Rows from block 2 of the fusion encoder of a small model that answers yes/no questions on an image's attributes, named by matrix and row number. Rows with one number belong to one neuron. Each number is 128 + 32 x the weight over its row's rms, rounded and kept within 0 to 255. All counts start at 0. Numbers have three digits each.
After each neuron's rows are labels from the 100 texts, of 14848, where the neuron reaches its highest value: "tokens" is the input token at the peak. Only what is clearly more common there than usual is listed. The data: photos of plants and fungi (iNaturalist). In brackets: how many of the 100.
# fc1: MLP up (fusion_encoder.blocks.2.mlp.fc1.weight, 512x256), inputs 128-255
# fc2: MLP down (fusion_encoder.blocks.2.mlp.fc2.weight, 256x512, transposed), outputs 128-255

fc1.259:118138102123178059110084109177102172097180116170120043125135118164126082056122149097127126120085069157129135138197122157149083130117068131178106123081157133125114066133047087159143170149152132079088117135090151177091130086137114171142142094145140143137131067101116099123202156127181139105121153153103075075141166164102098092140098160116129099089147117129149128123104168135089180133125
fc2.259:115146156180102163118164146129109084103095099112101174108134095103149116105158145209155140159104116114149113132112080083085148126186164120132117197160071124120145179129147144093091144141120157105093144122122123118154103208106130086121103124115101102116150157114123144062120127105118092117158164062178077110112165102121176195089172144143171132170130159089128132122165046133122074079104
tokens: "order Ericales" (18); "order Dipsacales" (15); "order Commelinales" (10); "order Caryophyllales" (9)

fc1.496:105172132119113102092142151127146100133163170083130050103117108117134169092097116143111121170139129124145110125133090170115075164132116140125204120146110142138181187131160181135121123142146090152126103103106164108083157130192150138103198153139117141077116091103074103155165128143082119182130177164072125128081115111131137145097089118120181087171087064079129108125072066178179135138147
fc2.496:107106109142169147107174174123141140152119116149109200143119147159098088178098144131128109041122070124132131113116140123125149130130108162123079129094102108122123132147119114149138147109096124115108132128153097173228087170059145113147041131095147112134106187128124180122081112164153105081188074129150152154198172128138116074119192160152116147092170150137157136149166122123146138080156
tokens: "order Myrtales" (19); "order Asterales" (14); "order Caryophyllales" (14); "order Rosales" (13)

fc1.207:168129149153130136158190103160119170181136073186101173130121189110179176113087144126102061145105131166112155129092141087071101125040124120102106154128091142067083123108128143120148160129157110136185105155024161123166099117145098165160132123160142156095139157142107119118135099096182158119145130118117120089112146173141180176102152147129117119113111094102149097116191137161109078149138
fc2.207:120135123119169122125112151099168122162148178092151174141102111088130135106155158060163155188194155146116119155161131143197153110164112147124151091112149136161131128113128103117174127119157144110105128127244064169113189145077114095135139174121083109083132185090194145105133114114128153158169135167120171171125164085119113118128127128142143089124171143141122128109068094090118125129103
tokens: "class Bryopsida" (10); "order Peltigerales" (9); "order Polyporales" (9)

fc1.421:103169145146142109076155163176080116164096161160117204115074107133121070164095097120144143174154161135100110122115111149104176142100140183135134104091130069132121142130194097097164087162120120084170057139096102118108111149123080133145147157165127117090121119135143074129160101160181095167127157134117140157134191121195105169143116114114101099134178129118167143102105089128146129134080
fc2.421:123098100145106085153096125045166135113117123145099081135123186100134139117112138132134058079056108102096133097175188047135122084092139139100120129114100165154109134105067127109106150067123116161084213150184140203111124109119168136138116138146131155082154132117156128144098131137088118121143066119072103099122074132051144137101142177168097135074094078152079069177129123139087122109132
tokens: "order Caryophyllales" (17); "order Gentianales" (11); "order Poales" (7)

fc1.63:105114137121117168145186131124129068111023153105201104181099131162146099176122131106122149136086140109102113152132120121122087136096120130159133139157143105090136090154121152120159132107138146090117114191154157089109101104124163055115162172097057111121118122179114152188126092093090139133088093107087172159116116075113182214176117119121126117112134130130162147124081050107120080116100
fc2.63:122140140105169092117122136153155150118190084143127133099104101076116120146145111126139168131112064150158140079125126125151204132169111141091147155098098143186172176054108106142114127064144156066140121113176095153190160130138145202111152068133111106132158139109109107115139160125172143142157138158132118131137198143140131074089096087165130131119144091135176163146171187180137088151112
tokens: "order Asterales" (67); "order Ranunculales" (7)

fc1.363:128094106177157081125111161155152167124094122205153141117067090154159123120123162171125115100081143121051225098132129118100165082151144132138138144091189106150158114128125055146144094121165154124181146165155179115147146149117145159134158102117159112192161149099103145152122096150137111093111106141115097078132108204123107158121113120093191161106082187113130129110127117152179101173087
fc2.363:194150147158133119111121149102105185134121122109121087048156199195139100127124127122093127112099125150154067163139129112200146119103105157142081114187107103130114157169098169111126174121106128079085158118146102102104134107138069161143112128069140151079118107064124150112127171114130171180102128146083137118127159115200162087161153128130129131133119133137134084094109210060164119137118
tokens: "phylum Ascomycota" (23); "order Fabales" (11); "order Ericales" (9)

fc1.370:108183150143127096132052103150113142157122050164074136103087153137145133131074131127096191160127103121119125122155128133117177053091119121131133126147143143095180160047140157180164138150081137117112069107186092128130149124131106100177138134171077071106104139173122146127082126078089149146076123146162131138100144078144118093112118121075091187142173100157108138182158078116172168158138
fc2.370:113110136074136089113162155121152137097133142161097100148183104080102148165153116033147125076168172117161156145118118135083078169103115147178136154067114114151057108136114101128111132091144072098172111111105120138142116147152145085115157146159127108122145110091162116171109086135143147130190094004086147112145133159174180104141118136121180077116134167166137066092082166101153119128101
tokens: "order Caryophyllales" (10); "order Brassicales" (10); "order Ericales" (9); "order Aquifoliales" (7)

fc1.290:108113076122153083122165143064119130091109189167145087151159162125102141140109125157169117105136066187140137065122142133101114068157089165134050135124146099129115162149182115115141083134134110105083179147133086076106182158118129157216131077128137137152103104147118082181149130101109173123127124134207156124088163180116128097097174141161166148106105148125169186142124058085134174157166
fc2.290:101110197125093134169091089153157176125133117055128104125168091138146101148120115091087136144103190159099163142144113151206126182153133106147160055141067100140144116112063082166150163131110174128150088148119137176122108152160132153093188157120114093145185127113092165121125122124118060071106155139080116154178066103127149147159116150132100111120129069135128108174129181225112018100087
tokens: "phylum Ascomycota" (33); "phylum Basidiomycota" (10)

fc1.145:097031127139115033142147149126112136150112079184106092100125134130082084157132161103175157160088099171152182136102126084107106112211151144099152129116072146205141088097124153092072083165061142098080163089151142146093092094100130092102122121152137148200087097073144138122076108096109097122154115160135131171089081147152159118135142143166068153099112076077094142135074159099113149125136
fc2.145:135129081130101153097140130150153118072133111126103128140171100101141108117149122120120105075151090113108083139132152144182089119062138090157078138147172125100123116131092151152186138059110100108140108199084079137126088126177107152139117108126128102087171102187066127203080120138116157125129152128110130081133203143114071155131183189100128142154160134156105168197135173112168139169131
tokens: "phylum Ascomycota" (33); "order Brassicales" (19); "order Rhytismatales" (9)

fc1.12:159109073112121116176083174138130103178083140180164118136099196099136210153180134139063146149181083100142139153134128185084091109104086115134116134135104130062072195072099116081151083141176158128082123132125116139086128137147162069139104157119098128134115209163141099143111125101142044140076115063089123129167144134114156110104209128122130088163115126167120147135086114145152114116135
fc2.12:149109146112184133122181134090139156126138149117121126173136114128146084113078130135185112135067155107141143094155141103098106163150121157156174116135099110161154130130152159129099180112099177136133113135157134109137147112115136141167136143130091119146154099080157123123201134107105178156114168148194087209125076148130123100158072104144139118092149119132079126130143089165191127088157
tokens: "order Equisetales" (17); "order Osmundales" (16); "order Polypodiales" (15); "order Liliales" (9)

fc1.264:131170125106148089090119084130150098144121098135214075112137197137115126137172145119102154109140155130132087102092129159127096105049117108092073116157121126092118134138146147118157126158105121110118113120136083106107074150116129090135179086139039096092090173153124124100123124137109160075108129112142137118132132170143090160171104095163086130127092111163101151072066079098106071088153
fc2.264:113208104124132120103136139074137122046102069119181194157116107112103145126135174154153093114178148108101091150099156171117141154177140119127147099155171155125142103122124151159115116071094142149143213143128108121105138104098109129122071090091170133135123114132172140100121119136123146102099115110161106039080107123083102122155143116128151116096189175109184132195114163218138135128125
tokens: "order Equisetales" (14); "order Polypodiales" (11)

fc1.444:116193119148110077154076081162158094128101121166114121156186084085112174117108168076111191211105119115130160157114149191131129136122096094167095127110159138098149142083132118151182155112126141113094105081131128236151128100189154147134087142139107134097054195117127112161078117140097155102136195105126103123109179114141162105120152132110099141202112113136138134086058110095136136093136
fc2.444:127100112087150183119149130114104158140114119093090108126079161132089094111149110181115034089195147197091080155132117088139146150136124108224161172164112160144086123098157143154081091128107101091145137191164122129114176112084082093100184151169127120160131083102141149038163100097104124146128094125123178098175142126130101134182097172152144082079106117120167056119117121140132071164117
tokens: "class Liliopsida" (14); "order Marchantiales" (11); "order Asparagales" (11); "order Polypodiales" (10)

fc1.180:134157142123099211169108093151135156144153168067102124085139154155156167128162128154090149146173143113124123145163128090116207130121126071140076113140143098061145120158105152169156102160145113133162182134119174136110087166129141119116098073108173111130124198157157066126132192133094158100195160142148076111156155114140070179145077117111115121113176128125080154106107121111125137047156
fc2.180:050087153171072100106139140118140110138166115077125041150135169142127121147139148162152093084176142192079113130160122148162160128130118149162143104137177141123128118171123160135176170123163126128105054179125123154090140143109094115156097153092144130133133078106044147152150175152039081107153105159134132168124108108163131154095154119140053154130120072079170152143124083090109119138138
tokens: "order Dipsacales" (22); "order Asparagales" (16); "order Lamiales" (11); "order Sapindales" (7)

fc1.87:110131094095183156088137154148133140100151115073128156128111166109131065168159107106150086128165116096116120084160129177081138097142135151104106092189162196167092061118184130136185126135119131082111138125193107138125142155115101093084135140158138164112142124090161159122094107202093111134097107123103128154102096108110155180080101153116136085127067156073112173142143137115118117178116
fc2.87:090132121087094134182134108124165107089167134139121090139115122143164170117080158108138149113154093146163117090132153106135138159120130162152129122063107151145163181145051167117113147101109125152169042055099170100153141116179130156155127057138177059163143115166131132137091079121155121090128162084107151093166166128145120121135112110176082130155185047133129113133087110138229136094115
tokens: "order Ericales" (18); "order Ranunculales" (12); "phylum Ascomycota" (7)

fc1.498:211106173088079142148149131090127158180091154083150172099158118170168182128096144130107094130102078140149117155124099099148118098144143096156165162140101142168136121143131128135113103108105130172061136147144159142169172164068114099191084119103142198102135163165132049153088103140088144093160153108174150170137225152125167086096169103163147198155131098120095164145149084152144136083090
fc2.498:070145158140153138082151139121135123117144134147130130117121163131096127148200101098114136137177126120065120083132092122148124186118153124133176079096190115036128125149124143085138105156167092121187123109099171067120129112153115082119132164178195126125112127086120111128189073111165096125120099074082068091128074077155127162119112186093091124123154176133148115090095158114130171110182
tokens: "order Caryophyllales" (17); "order Solanales" (14); "order Lamiales" (12); "order Asterales" (12)

fc1.367:160078094111147117105129091126145089177165152126044094115115114130127083118093116130178126187135089130157156153188171136096139113095177133075102119160033137188133103130129120127156120102068135114147135133167149167119126130121109123120124090157194119126098142205092156176128154156109145176052109109146098084129123151128136132098149108119112144123143090142110091127127041096135106135108
fc2.367:097143169118117129194098165161100177098116098094149171164127142106140130145111094102082094072118108076136136078061134154143089170111091103115158161081189124092103182155134149083088107124148080113127122103113137136138123092140164143167115144149060095097138118092157115061126084129121116124184143182084139172073155094121162105095101142109123133111103098102157166145077220123129125145159
tokens: "class Liliopsida" (86)

fc1.169:153087155115176165116154166155142138126110065116126089100114151148089116156098101066109185102079101126090179192106172096153141131163143137107131100081131115145139118152128117168101111183047153171141123086109127126125057134115103128146165138107061124101127144147219166146137150150111092109142141068110121160117111123136135153150072147174057142189089105074090100187104148092143101172085
fc2.169:165149113144145126170098102076166102202140183105136114140147187121123109141173142138113090134098151109109144149157176112111145133103109134170128123090155091192083100080102171132136149140099088130133120186116161118135108096144134109101145168157110105112185129163092136118162089173124142139123139145113122132130143155137116111115147105082118213149184149151114122240176110149149144162112
tokens: "class Liliopsida" (100)

fc1.45:143150111120165130132136190068143087138126076150142122123061146152184120120140107135104078140093141162145124102196119099194127129100139206129146127088167196128111132102115115138150115140189154113192130171150044152163096168123126143099148134102100182148146113194083131131114172143146138115081143169071179198129152133160174116133115130082100101164145099146079140161124144093111151109088
fc2.45:094188154159141099162078099160080157106098173118117181142149108146101144144097129125171160097133112104134149160094137194103143173177071067096129171130136069126119146116118142175073139174138164091083089094112156047094155116153120087158100142135134133125097130110124166102167087111101101115205110061160098056150119064122149136105184085162156086100117132118099119105161118170149174175143
tokens: "order Asterales" (43); "order Ericales" (22); "order Ranunculales" (8)

fc1.393:084129093110124136090175067099160101133132103112103063178193109138130076084153153134182145165136165105146179153135159082100106157119169148153094105159143119098111120088190154156150153141146137158104159120180148100095104209129119106109191192154169089130134108175132054150112134165086128137102146095130146143084190165111155132154160214170111175158074127137090153145118149075155101163124
fc2.393:088164164087125181079161114121117114149152142159105122183131140179092112109138112080158119130195144133153143074175146137112105119147139160138163147115186107161117126110231088136155159104126073171070162161222131120110098108121083121154157204140172161165140126183094120112122158156057131142115105117047102160081117068098134173105130169063057149115099135150126140177146132092178185134131
tokens: "class Polypodiopsida" (83)

fc1.446:128117139132109091141122103108165154160155016079122092139143135161120136189139124161105129111137142222117134078087158092172131178163154112139172113106101125098103130144150117194159114112145140115157170165119114096143131084117058106095101120128121110044149117133158116141128127112103116180117149144090134167135140122134160128080091129073128115076149096178161167096110101125137137129110
fc2.446:146122075150123136140138132071121126133139238179110164101138076097101090094097140100101101157083111122149111130113105108068131153142133103128058136144154173135132177138147112070089188139098129107088114124131194062136175167105175105191150124097116105145108122129111119146097158162146098137150126094141065140177133152200125141127159151155134085152098147114071154145177160124092145091146
tokens: "order Asterales" (27); "order Ericales" (20); "class Polypodiopsida" (10)

fc1.151:105149107134134135154135194162065144104138086092101091103096087145079163116118174099119156106145091106110085105128181068129103186170118168087106170130172202141146118154138096103141169075105150121143122110122156124110154086153134154097152130138072082078098148174114096126093094164137091156077112093121117106199181199132159095132117124173147098149101112134109167134152110058081119190200
fc2.151:143119171101094128096083064132174179158117134157090163166120161119117100157185119159144090149118105182118133218112095157083112142097124186157061101181089103126141141111100115160129122119149087183119179177160084084159138133178123124152120106116140110165143143151112095103114168092109178100149127181139165140029135108111137156114170174096175083106157142096146109158054133180141123130096
tokens: "kingdom Fungi" (23); "phylum Marchantiophyta" (22); "class Polypodiopsida" (19); "class Agaricomycetes" (13)

fc1.181:107136079122100149092132167140141149146142084165157136139146084188147113131123182121131210170135111164151135133149160149170158111053102115165087074116156169106124113162155135113179101156173157105108124111072152126145107131141111153121128146097109105094053135143160126160129087136130139099084127105126143184158175169128186139128126166104164097097103132156115135127133069177131110079107
fc2.181:172135053145154154170109069124103163165169103145125057186157202032145098154099138137137129128068158099123122136108083163127098175178142122185132098136143145161159102136087152148115147118152154177166133138155146140190101160097088116132142106114116131129145101129153135133137172151133123133106125136118123072041141047125074095143145067166141123136119118093149112082114174104161147115111
tokens: "order Ericales" (20); "order Asparagales" (20); "order Zygophyllales" (14); "order Fabales" (9)

fc1.431:130074159126213125094116111121165158146107140157125119164131128134142081126105120152116160167146060199145130122098097154085109144113132139175098121083123180164113147118155132189117103188078135153100131121134168135109171187135131109119146084097129150116092073126178161182079128115085140122132110207124128087139131081175134146110173133172137147087147149084058142096129222146113132125151
fc2.431:122145116106064110173158107139059119104124110145119149110160174158084094112090126107143115092099129116157170128161178122189154135124104142128207121138078132138165073143178157134146111107127151155165140114103156179116110088163075113103111176148147143126130159127097133141101177117162104181141152062059150118177099153111128145126143108152119115186051140165124104121099066091159175114172
tokens: "phylum Ascomycota" (17); "order Brassicales" (16); "class Agaricomycetes" (10); "kingdom Fungi" (8)

fc1.163:109156143133123133098100112130159108149120163134068131083159109124130153245140065115147196089088060127099138129171174136130114086103146143085130095040160165132151123141144113159126096168112155115154178078160121167107105153201130118121125161124105145137136079170154131165088123127116160143149095151139083102156184196076139116160124115132113180111112076153105144138120099144060152075141
fc2.163:148077107141121120196194128106123156155123126079185152152085136125088133077190233161099092171162131093149159079137095146099130182106135066194145165161098096108121164142126120099141107120148086142129094151148120117141122161091168101153118120102148134084114132043181164111138094115147054114152142159136152129165101126198121104115111189161137066150111157093128126178109127118192086160127
tokens: "order Caryophyllales" (14); "order Polypodiales" (10); "class Liliopsida" (10); "order Liliales" (10)

fc1.101:170142137172098154154127121183156122120134092182129037208124105103155177160153049182139147120116187147110132098112110077109170124156070088120076164109177093135107142100106135141071084164116125112116105153166184133150103148131151137169126116086172139132117141132137138128134134142194140109118093149122107102052148146105173098131117126131053096141088158176077103065130155133143072084104
fc2.101:123035092087063095128071067126102140127140156118144105080113157161163104110117137151102143089091139158099078096107132210111101112128137133120115086146118155136125183103123097091174136136146121098132107065134091114121114104165114146041078137085054129149154070135107198181120104115103099138179136190137141125178089140133166182079102151121106102207139138127161149091161095145154154136149
tokens: "order Ericales" (32); "order Dipsacales" (18); "order Malpighiales" (10); "order Ranunculales" (9)

fc1.287:137169185114160119114163129134020164158145086082102159088060103076086109159122136144087129128111097140101104133074153178146127120117096117106181146157202115156102194148107200127114147093110108106113124101080130165145139163175117134075061114157141071156194100089097169171149124143116134115132192075143177110126110076144104088150101134199129137103121153121117117132149165099143149142034
fc2.287:117153077110064173161061129089161140104155152168107041151188208204162116112140127082199153103164156124088108133181171109110155106118133120134084128074112127127140127084105126148141121164135116166115172091163093074130108132090134155145177113075154161130126116177155095105159144149179074121131075133100101135132095176073122126129146126084126149118166139135117155129120065165076132187158
tokens: "order Malpighiales" (28); "order Ericales" (17); "order Ranunculales" (15); "order Liliales" (12)

fc1.121:116122141137114097153207103141096180117088126183117063108141110156102121124168106122094147095124161152119128093157095088074152118085136131110135144126118166104144136158123145101141120118117155147115151081089071145147118193144142132080137177124083129116045197105074085096146133090084120108124135080158133142114184128133124146084166104086078163115105142206122176154149051112168149105132
fc2.121:094151146136104183127039142182129093127155165059117173151127167106139155120094179168110107106126083083103112130136076167113110151150159117172107186136142138116141139117116107138116096155105179118136090105150125106143121045102145107190102081084145090158113095121171132168101094157163176131137093160097093091155098112113141151160158108137129126126129154102127134100162145170140092126119
tokens: "order Myrtales" (24); "order Rosales" (10); "order Ericales" (10); "order Caryophyllales" (10)

fc1.211:101162094146174115153157134180143074093149140107108100151077123139132159195109130139134165095075136092107129106174116132090112142140153142147092129160134080026111121144134125106169101115115110146139115100100125138173095120175103087121158090173131140094149163195155116111157095150099089132139119094136095130129098095021145113105136091104148176100073131180139125107071105135109127128102
fc2.211:155104189071084134117109121062164107115109160158154101155124091113138135082115090135108130147166195113176153145136137093132233128132090128086174104179083189166146154119138147083123160165100149109135182186193176112108107078069083174133080186088104102163130107102124121115095128137183118142095189143093110127084134100189095144136149155138168080131114163114121131164176132145119153117132
tokens: "order Myrtales" (17); "order Ericales" (13); "order Rosales" (9); "order Caryophyllales" (9)

fc1.20:126158067120101114092071058121102152178091110125141076112177118147144043121157113194090142143164103150118178143136169153130170107139102139167055120133112139143159142194155157039170103098163093119123159156185114138136139131144183142130135192141079161123080152131115083088098107114131132128134103083123078133155097135058149123102174080131139082121159142092119154144150091058129137102136
fc2.20:184157141146137136142135160127120121111143133110080127079043091182143114101126169072120106144103130107108086167136101144090081183169117111102151116147151102148091129093126101191138150152132132154197147121107146134143138089133144147137156087133140087114156097056150136149163205175119159152156152102178096124110164140122112160158094180151087119105148091081146156154160116206099112163141
tokens: "phylum Ascomycota" (20); "order Liliales" (10); "phylum Basidiomycota" (10); "order Asparagales" (7)

fc1.16:170113115117133134115091242177164145170123123096123120166152088094180135095132114116106054094117155156126087163114105110158107096102117088139155161172113158087146128096094170150156096164184118146103138166168108178227158088088113133157183098114082119083157111144165137140047165174125183123115139114139091132140121107115156149045112107123098121101145113127097155068091225145135135125089
fc2.16:112194138120086134161135054051090085119166146099075119115152160159069093158130164066150136127125119142139098100109139107136074169103160169154124097061141136146152120151086124126101101123093120154149090133140140076058140188134140129104164140097163125195115060122112142122188111075162110104155143093101152131110115134141091090146126096087130098180138094140119087119172056141097168181138
tokens: "order Fabales" (14); "order Zygophyllales" (11); "order Ericales" (11); "order Vitales" (7)

fc1.95:170083156119091145147102143122118129079148088077145180170148128067117117133124083127129128179159105069131180116146135108081082105148088094210105163019155105059151152101154145061152120165126131113132148132118151096109130097145114152147131136161138147122149131117178169130075160122143144148076113134192144164108119132076111123123149150153138086154110110114041113110094155166097122055112
fc2.95:159042135099132091128086121085120138133128129180077075086092072155128149080145109144095094141128135126109121165085095092177126101121103093146130145154118155143169106137118161088086103133127149126132110117170098163099126152082110199072203150111135090129100153128153201135102079121106108151179086097169114159221105131128136068134131076128146108111101163115183132154113084079150107125126
tokens: "phylum Ascomycota" (20); "order Fabales" (14); "order Rhytismatales" (10); "order Laurales" (10)

fc1.365:082123178123154062105107070128155139137135127144059111145216226138145171078116143094108091088088109128086118118127203087104205119139121133082062092132167130169148129135108087106122143179061090104148139141080117092169167226121121110161093163148127095179134128097157145115203125075122154167055146153083177127137118126153125163114078123193131144125133152153081109139140100174109125055133
fc2.365:136123092114114106135114119126126117131070147125186129128106088134121070096180106138157168082154161164152124155085097104188114114111131155222145133127171174096113090074074167110086110105198176071123112079143181156104124114130150095134143110139177137112094154142097172139152132153124112068154106113146147130110082087118067163144193157128152177173124163128172146174127168140120116190118
tokens: "class Liliopsida" (56); "class Pinopsida" (15); "phylum Ascomycota" (11); "order Polypodiales" (8)

fc1.299:137129144142178069093153146114161092078123111081120068140093131079157038081147101091143156097098137139080186096151078102102151157140155146192152164156107105123127104071098123165122102100120127191159095082118175066106186164125111131162135125120099104121138132074097090146129118114105106129110165142146145165143154089165107091138102189089145144143083165105111173112162147104134141184148
fc2.299:117141123154152122138145131147162124115080125152087092111097155167117058075093119144159147102073160147171157122119152096178133133167090152106140156142109118123156160152181095130110081101118166132097153075106156117153165115145167129078177149107117121171062098136131158095157145170104092171153080096123167156138129110110167108167086111096196103145128159107105114084110075079134221097193
tokens: "kingdom Fungi" (19); "class Agaricomycetes" (14); "order Polyporales" (13); "phylum Basidiomycota" (10)

fc1.48:161162146104185115110153179120162061111182142128131116146117111114116149099159105094132152107157111144108165069155095178125162197138127087137105161133186148103174127136214207085117131137110122141129111107077137107123166113121120140076152070146050181126124096145125069135055126176128115147107164129131163134090087112119059076115152135118143132182117111135155139130098095099129132135128
fc2.48:113088114136118140139093101122115173121091177154154091103125124163120144150091139126104138134090147139174098169121130095063139088097131162101141071146067124096078146085056123152174130091101120132106176132199137113124086092087127118150101164096131074104111131117121152080158112063142156135076120142081138083144176053156223196160126123107119126063096180147129110107155141140121105108172
tokens: "order Myrtales" (22); "order Fabales" (14); "order Celastrales" (12); "order Rosales" (12)

fc1.179:184113113109121101179109157103158148126160107166148112194156138179112122106163124113164125162151135127131179129120132144135145054143178193079059136122118121108080106162090095126190126188081103140168090117092141161127207128148117136112133119123122088169144103127143202189143083141104135088128205121166191193075073214156175159133076097146143091118072082119133120071177121112091115149145
fc2.179:125110162154117116111150166090121108149142111133148176114108167110160143109183083105078151110152159163098144167122102067108102132126112081105165128129171161102111159163118130111178121137205156069127124110152104124194065109139091122091090180166135137107114124153137139165134148118106134188100160114099156113144131103113184091090129085116087177180165130134148142135103118132131174142121
tokens: "order Equisetales" (22); "order Polypodiales" (21); "order Osmundales" (18); "order Ericales" (9)

fc1.495:140143151181140138152142102105179135138201075149147074144155161131106123178154106090112127126115149167083118091148123125114157141123161080166110181150117104162075186104160083107141155142166134170112172131106172097047137140155134075092114145119173166129150153085075161120086113134133084169104127094100189102161166174078094134113158123133139153128114090132091161150134139185163162135128
fc2.495:147086109105197097122097073150097156153057190123131200119139108098110149070100124147155119109138137108155095179093097133135128126134124193088111076111157131137174095157088153107107096109044112088126139118119064100161114098127111160152142075108091119113081123113120070156165181125073151143107141197146107140134140105150142161149138141113173129123162161124135117155129099117109117169137
tokens: "class Polypodiopsida" (28); "class Agaricomycetes" (12); "class Liliopsida" (9); "order Fabales" (7)

fc1.371:092147164124150056152155156185081178153088126144110160155089066105138112098088136135172108127143142148128104097088131114109079110071143154118142164145144155094087115098103096156121189151112141169128121148098163109122120112144097106107109126117160115112213162060093151068096131077100152130156134131203145166151133169096152117180139159084115152084156141124127186178108228141127106094110
fc2.371:134151036143119179159152110136175110093092134095110161105153148103093205173130121113078194100128121105073105125129144189155137113143099109124105130095131093113169154113119140106151122114143133186108114193159152126076043143122111148157099115098119186132103142148147069132146143134118161074108102135093061069139127115151143154106107154161122161150179172149136103107175105137135172113132
tokens: "order Myrtales" (16); "order Geraniales" (10); "order Ericales" (8); "order Polyporales" (7)

fc1.465:109137112195119134143157104104098131103128189080095100122152129131138133161144145176134158092115126183148123105131090103173087160107095121101142100127148121161114095100057068123160120136125097064068097164113135032125151095087136179120177130142128077136175210118157067111141139174120084110150120069128093107127138103149096070149130140086112157104148198076152158161140108213117071079129
fc2.465:143108160132167145145199138167152151037159103100154159112127155141152135138136180143079166153088174049121146151141143144121125072166204163167142110122126196131106112092159192114113097084133188183128163120143153223100082144130045101123102163101120157146125149112067137162148102102124113127137157133166106086114215128097056121093121112103140085159164101165075143138154101134161186179131
tokens: "order Asterales" (21); "order Rosales" (13); "order Lamiales" (12); "order Proteales" (9)

fc1.286:177120107154214132099135195078134096134126175119142114162119089163082196124110133163149119126164184170155118113171102137103119176165128162131143105208068133105108141072143159135131109117110133107090120151158142156096135121067079108196144164158122145079070169091117125066180105128174132170165143184141148117172189155088152119108128125093089148124139139122126123130140136088170161136170
fc2.286:110166116152116082098099034106108129083157154164110140098102115123142050076126140167076163119180064098076142119162123049093146079077139127104114126074143118049142130140123115136121189123164135184106209081103130109167166150184138097086098111099167110158107087153158164149103119154092061142125095088152125168106089069155142091136131124145138089074113177163106143140114073145080129085112
tokens: "order Fabales" (15); "order Solanales" (15)

fc1.191:177100083140100143152087141093129125156183151154156154138138129090146114122085115139136114131118075138107094103084094191147130126114130130101100084136136137122091110138100074153066096209043175233052149162147140086113146125126107086156150098093100134145117121124163128150152082126150116090151147170166141063186148073135121132137145100131173072141091130127126056139091127140125149037136
fc2.191:060105178073121118123130139121139124106076126091144157113160148157077135112127113120104162121145151113111159120127164089109118094092113115174076155129081146089126094128195149096155181110175148055203140137146155074122125115148152172127092136115148073055079074127100120076094138133094151081065050142124117158096113127149179148105126134135159120138170194158080194130186130067137137153139
tokens: "order Fabales" (29); "order Ericales" (14); "order Gentianales" (10); "order Asterales" (10)

fc1.62:171117119104077128118121126136143078115134117137096069121120127181140119121131138114113137118134124182096185094105179129104142159096140143127126103068127125068089114132205080113131162133128168052118166125182135113102162079184166157109173121149202116176096158151110130148097137158128141119177147068081096112138136196161149130179108216103065086138081085130148111052087134174117096137101
fc2.62:067076118167141115102111109090088159113144141137125134053077166063078177138120110129131199115116097092083096137216082105116113118115114122128166046146142128212161109135083138134169093118096108173124086087156152191148036111125111108127150108142103094102153070145174139071139127175144073137115150145100142105128118143088132108113146152145113154075152163078220170168159129105120140150104
tokens: "class Liliopsida" (40); "order Dipsacales" (13); "class Polypodiopsida" (13); "order Polypodiales" (8)

fc1.503:082149162116075073169122047131130129127104162185127142078079069130104181148113127107109119161128091180132138143117138094106126151098091091101164079087135156060183165198090150109111166120090047118103165179184143137149105149130091144151106161133035139131145154142116121126156091155160115103137178087152110122132181090112109069137142098101098129170139083128127173097150150126186110117124
fc2.503:200123079153156155152124174084191108151100089120133077128142073099163096127147111147184092091117219067110151084122131137114106099089170096236090102159167121120119071095161167144193146107165165172209093111140167112109163106085116083143108155122132103157133139135170136139164134144140140109136113124097075132122122129128117099157089152156187148141162150132170109151106097148094176103139
tokens: "order Caryophyllales" (11); "order Polypodiales" (11); "order Dipsacales" (7); "order Ranunculales" (7)

fc1.209:166111154106154164164127109113132101169097100160164085144121075106142082145147107249146145116136061175123162131110152134096099110146156173135088132159092172159138188144110090145176133148161110143140173115179133141110087126109126195083105107162106116162081168096115176188120135102131136050156071087117103081138134109104125115109118093092065106158108170148161141157138127109095116119119
fc2.209:138169123100089116112097151102148180129112173092105178139165113124111127136110103059153147159143200088144141098125087101171155127082071139086135160089147097068116111145168179100137077085083167123163097158068125135161144133115113115196097124071178145099078097148140125149114157128157087179112148187131120145119134122096120118119094192155173137145076104136129110096082181153122125135124
tokens: "order Ericales" (17); "order Gentianales" (13); "order Caryophyllales" (11); "order Dipsacales" (10)

fc1.428:185140188121192146135129112073094155115159142110155134121115136116149163152177075068100070149137118094104120130115125149123107111175121069187123188189167118095150091137106152105144115149160114130188090153145104102141158145096121100152156164114089103113202081142148119136088113097102175134111198132138162144104072066148152185143103084131105137092161092092123177164119084129163125083171
fc2.428:090123119129074102110112112134119129164107146191143137128127104155129106118109131113098203128149157173134128147168175093095160154142147148072156076050112122136123114096160162158141140093069154099085176082095175114135157115131117144092081077153125203123077157198101179105122116160204116157161098114122090099164172162075101097089099145152136120137124149054115117064135175101082126149105
tokens: "order Myrtales" (11); "order Liliales" (10); "order Brassicales" (9); "order Fabales" (7)

fc1.133:097146168143137100186123102141195098088118118170099073159088129154154094100100181142134139106172128129135171137118173064163118068099183153129085126089160120147074094125067142117135146103109126116169162119103121120117059172116141144206134195079085066150136081164203150131105140046065101174138075107107134193117124116088145118093182090121152152105107122092148139106157118187113141126120
fc2.133:186090170137101120122151148156133152112145107139123181136115092103089152159158089104107131156034096105119095113146155120094107182151120104131138126133136113106143139151174158148088104140132135143120081156136119139092142123146092127059121093177136138081152195128128082144163107206166111055140188149146060111128132092170131152166083167202103163184120110137091134128133079054143141119133
tokens: "order Malpighiales" (13); "order Ericales" (11); "order Dipsacales" (10); "order Lamiales" (9)

fc1.226:108159147157140097096109193120181125111190133114105120078118099123140078109096140125082121150106176135165175143129141109140125131154147107157141120147127108169136133104105102154134148132142135154125124108102167165094101127150108153153190170116134133125127106142090194102117118103089138104132095166147126101108150155146087134161145076141039131124172195126161101145155096086165106064082
fc2.226:147141126145083141100156096160055105136134102136081076114139128107078176121150193107102143048150080085127147111164062159164092083150100143127107129114166155100132130141115097067089178130122078116121132104099112081134117189085112091149093093150105119159101151106103098197128172162191105129123110100099149092124104103097108144145074153119161191178102116092142134166067155165075099191140
tokens: "class Liliopsida" (24); "order Polypodiales" (16); "order Caryophyllales" (13)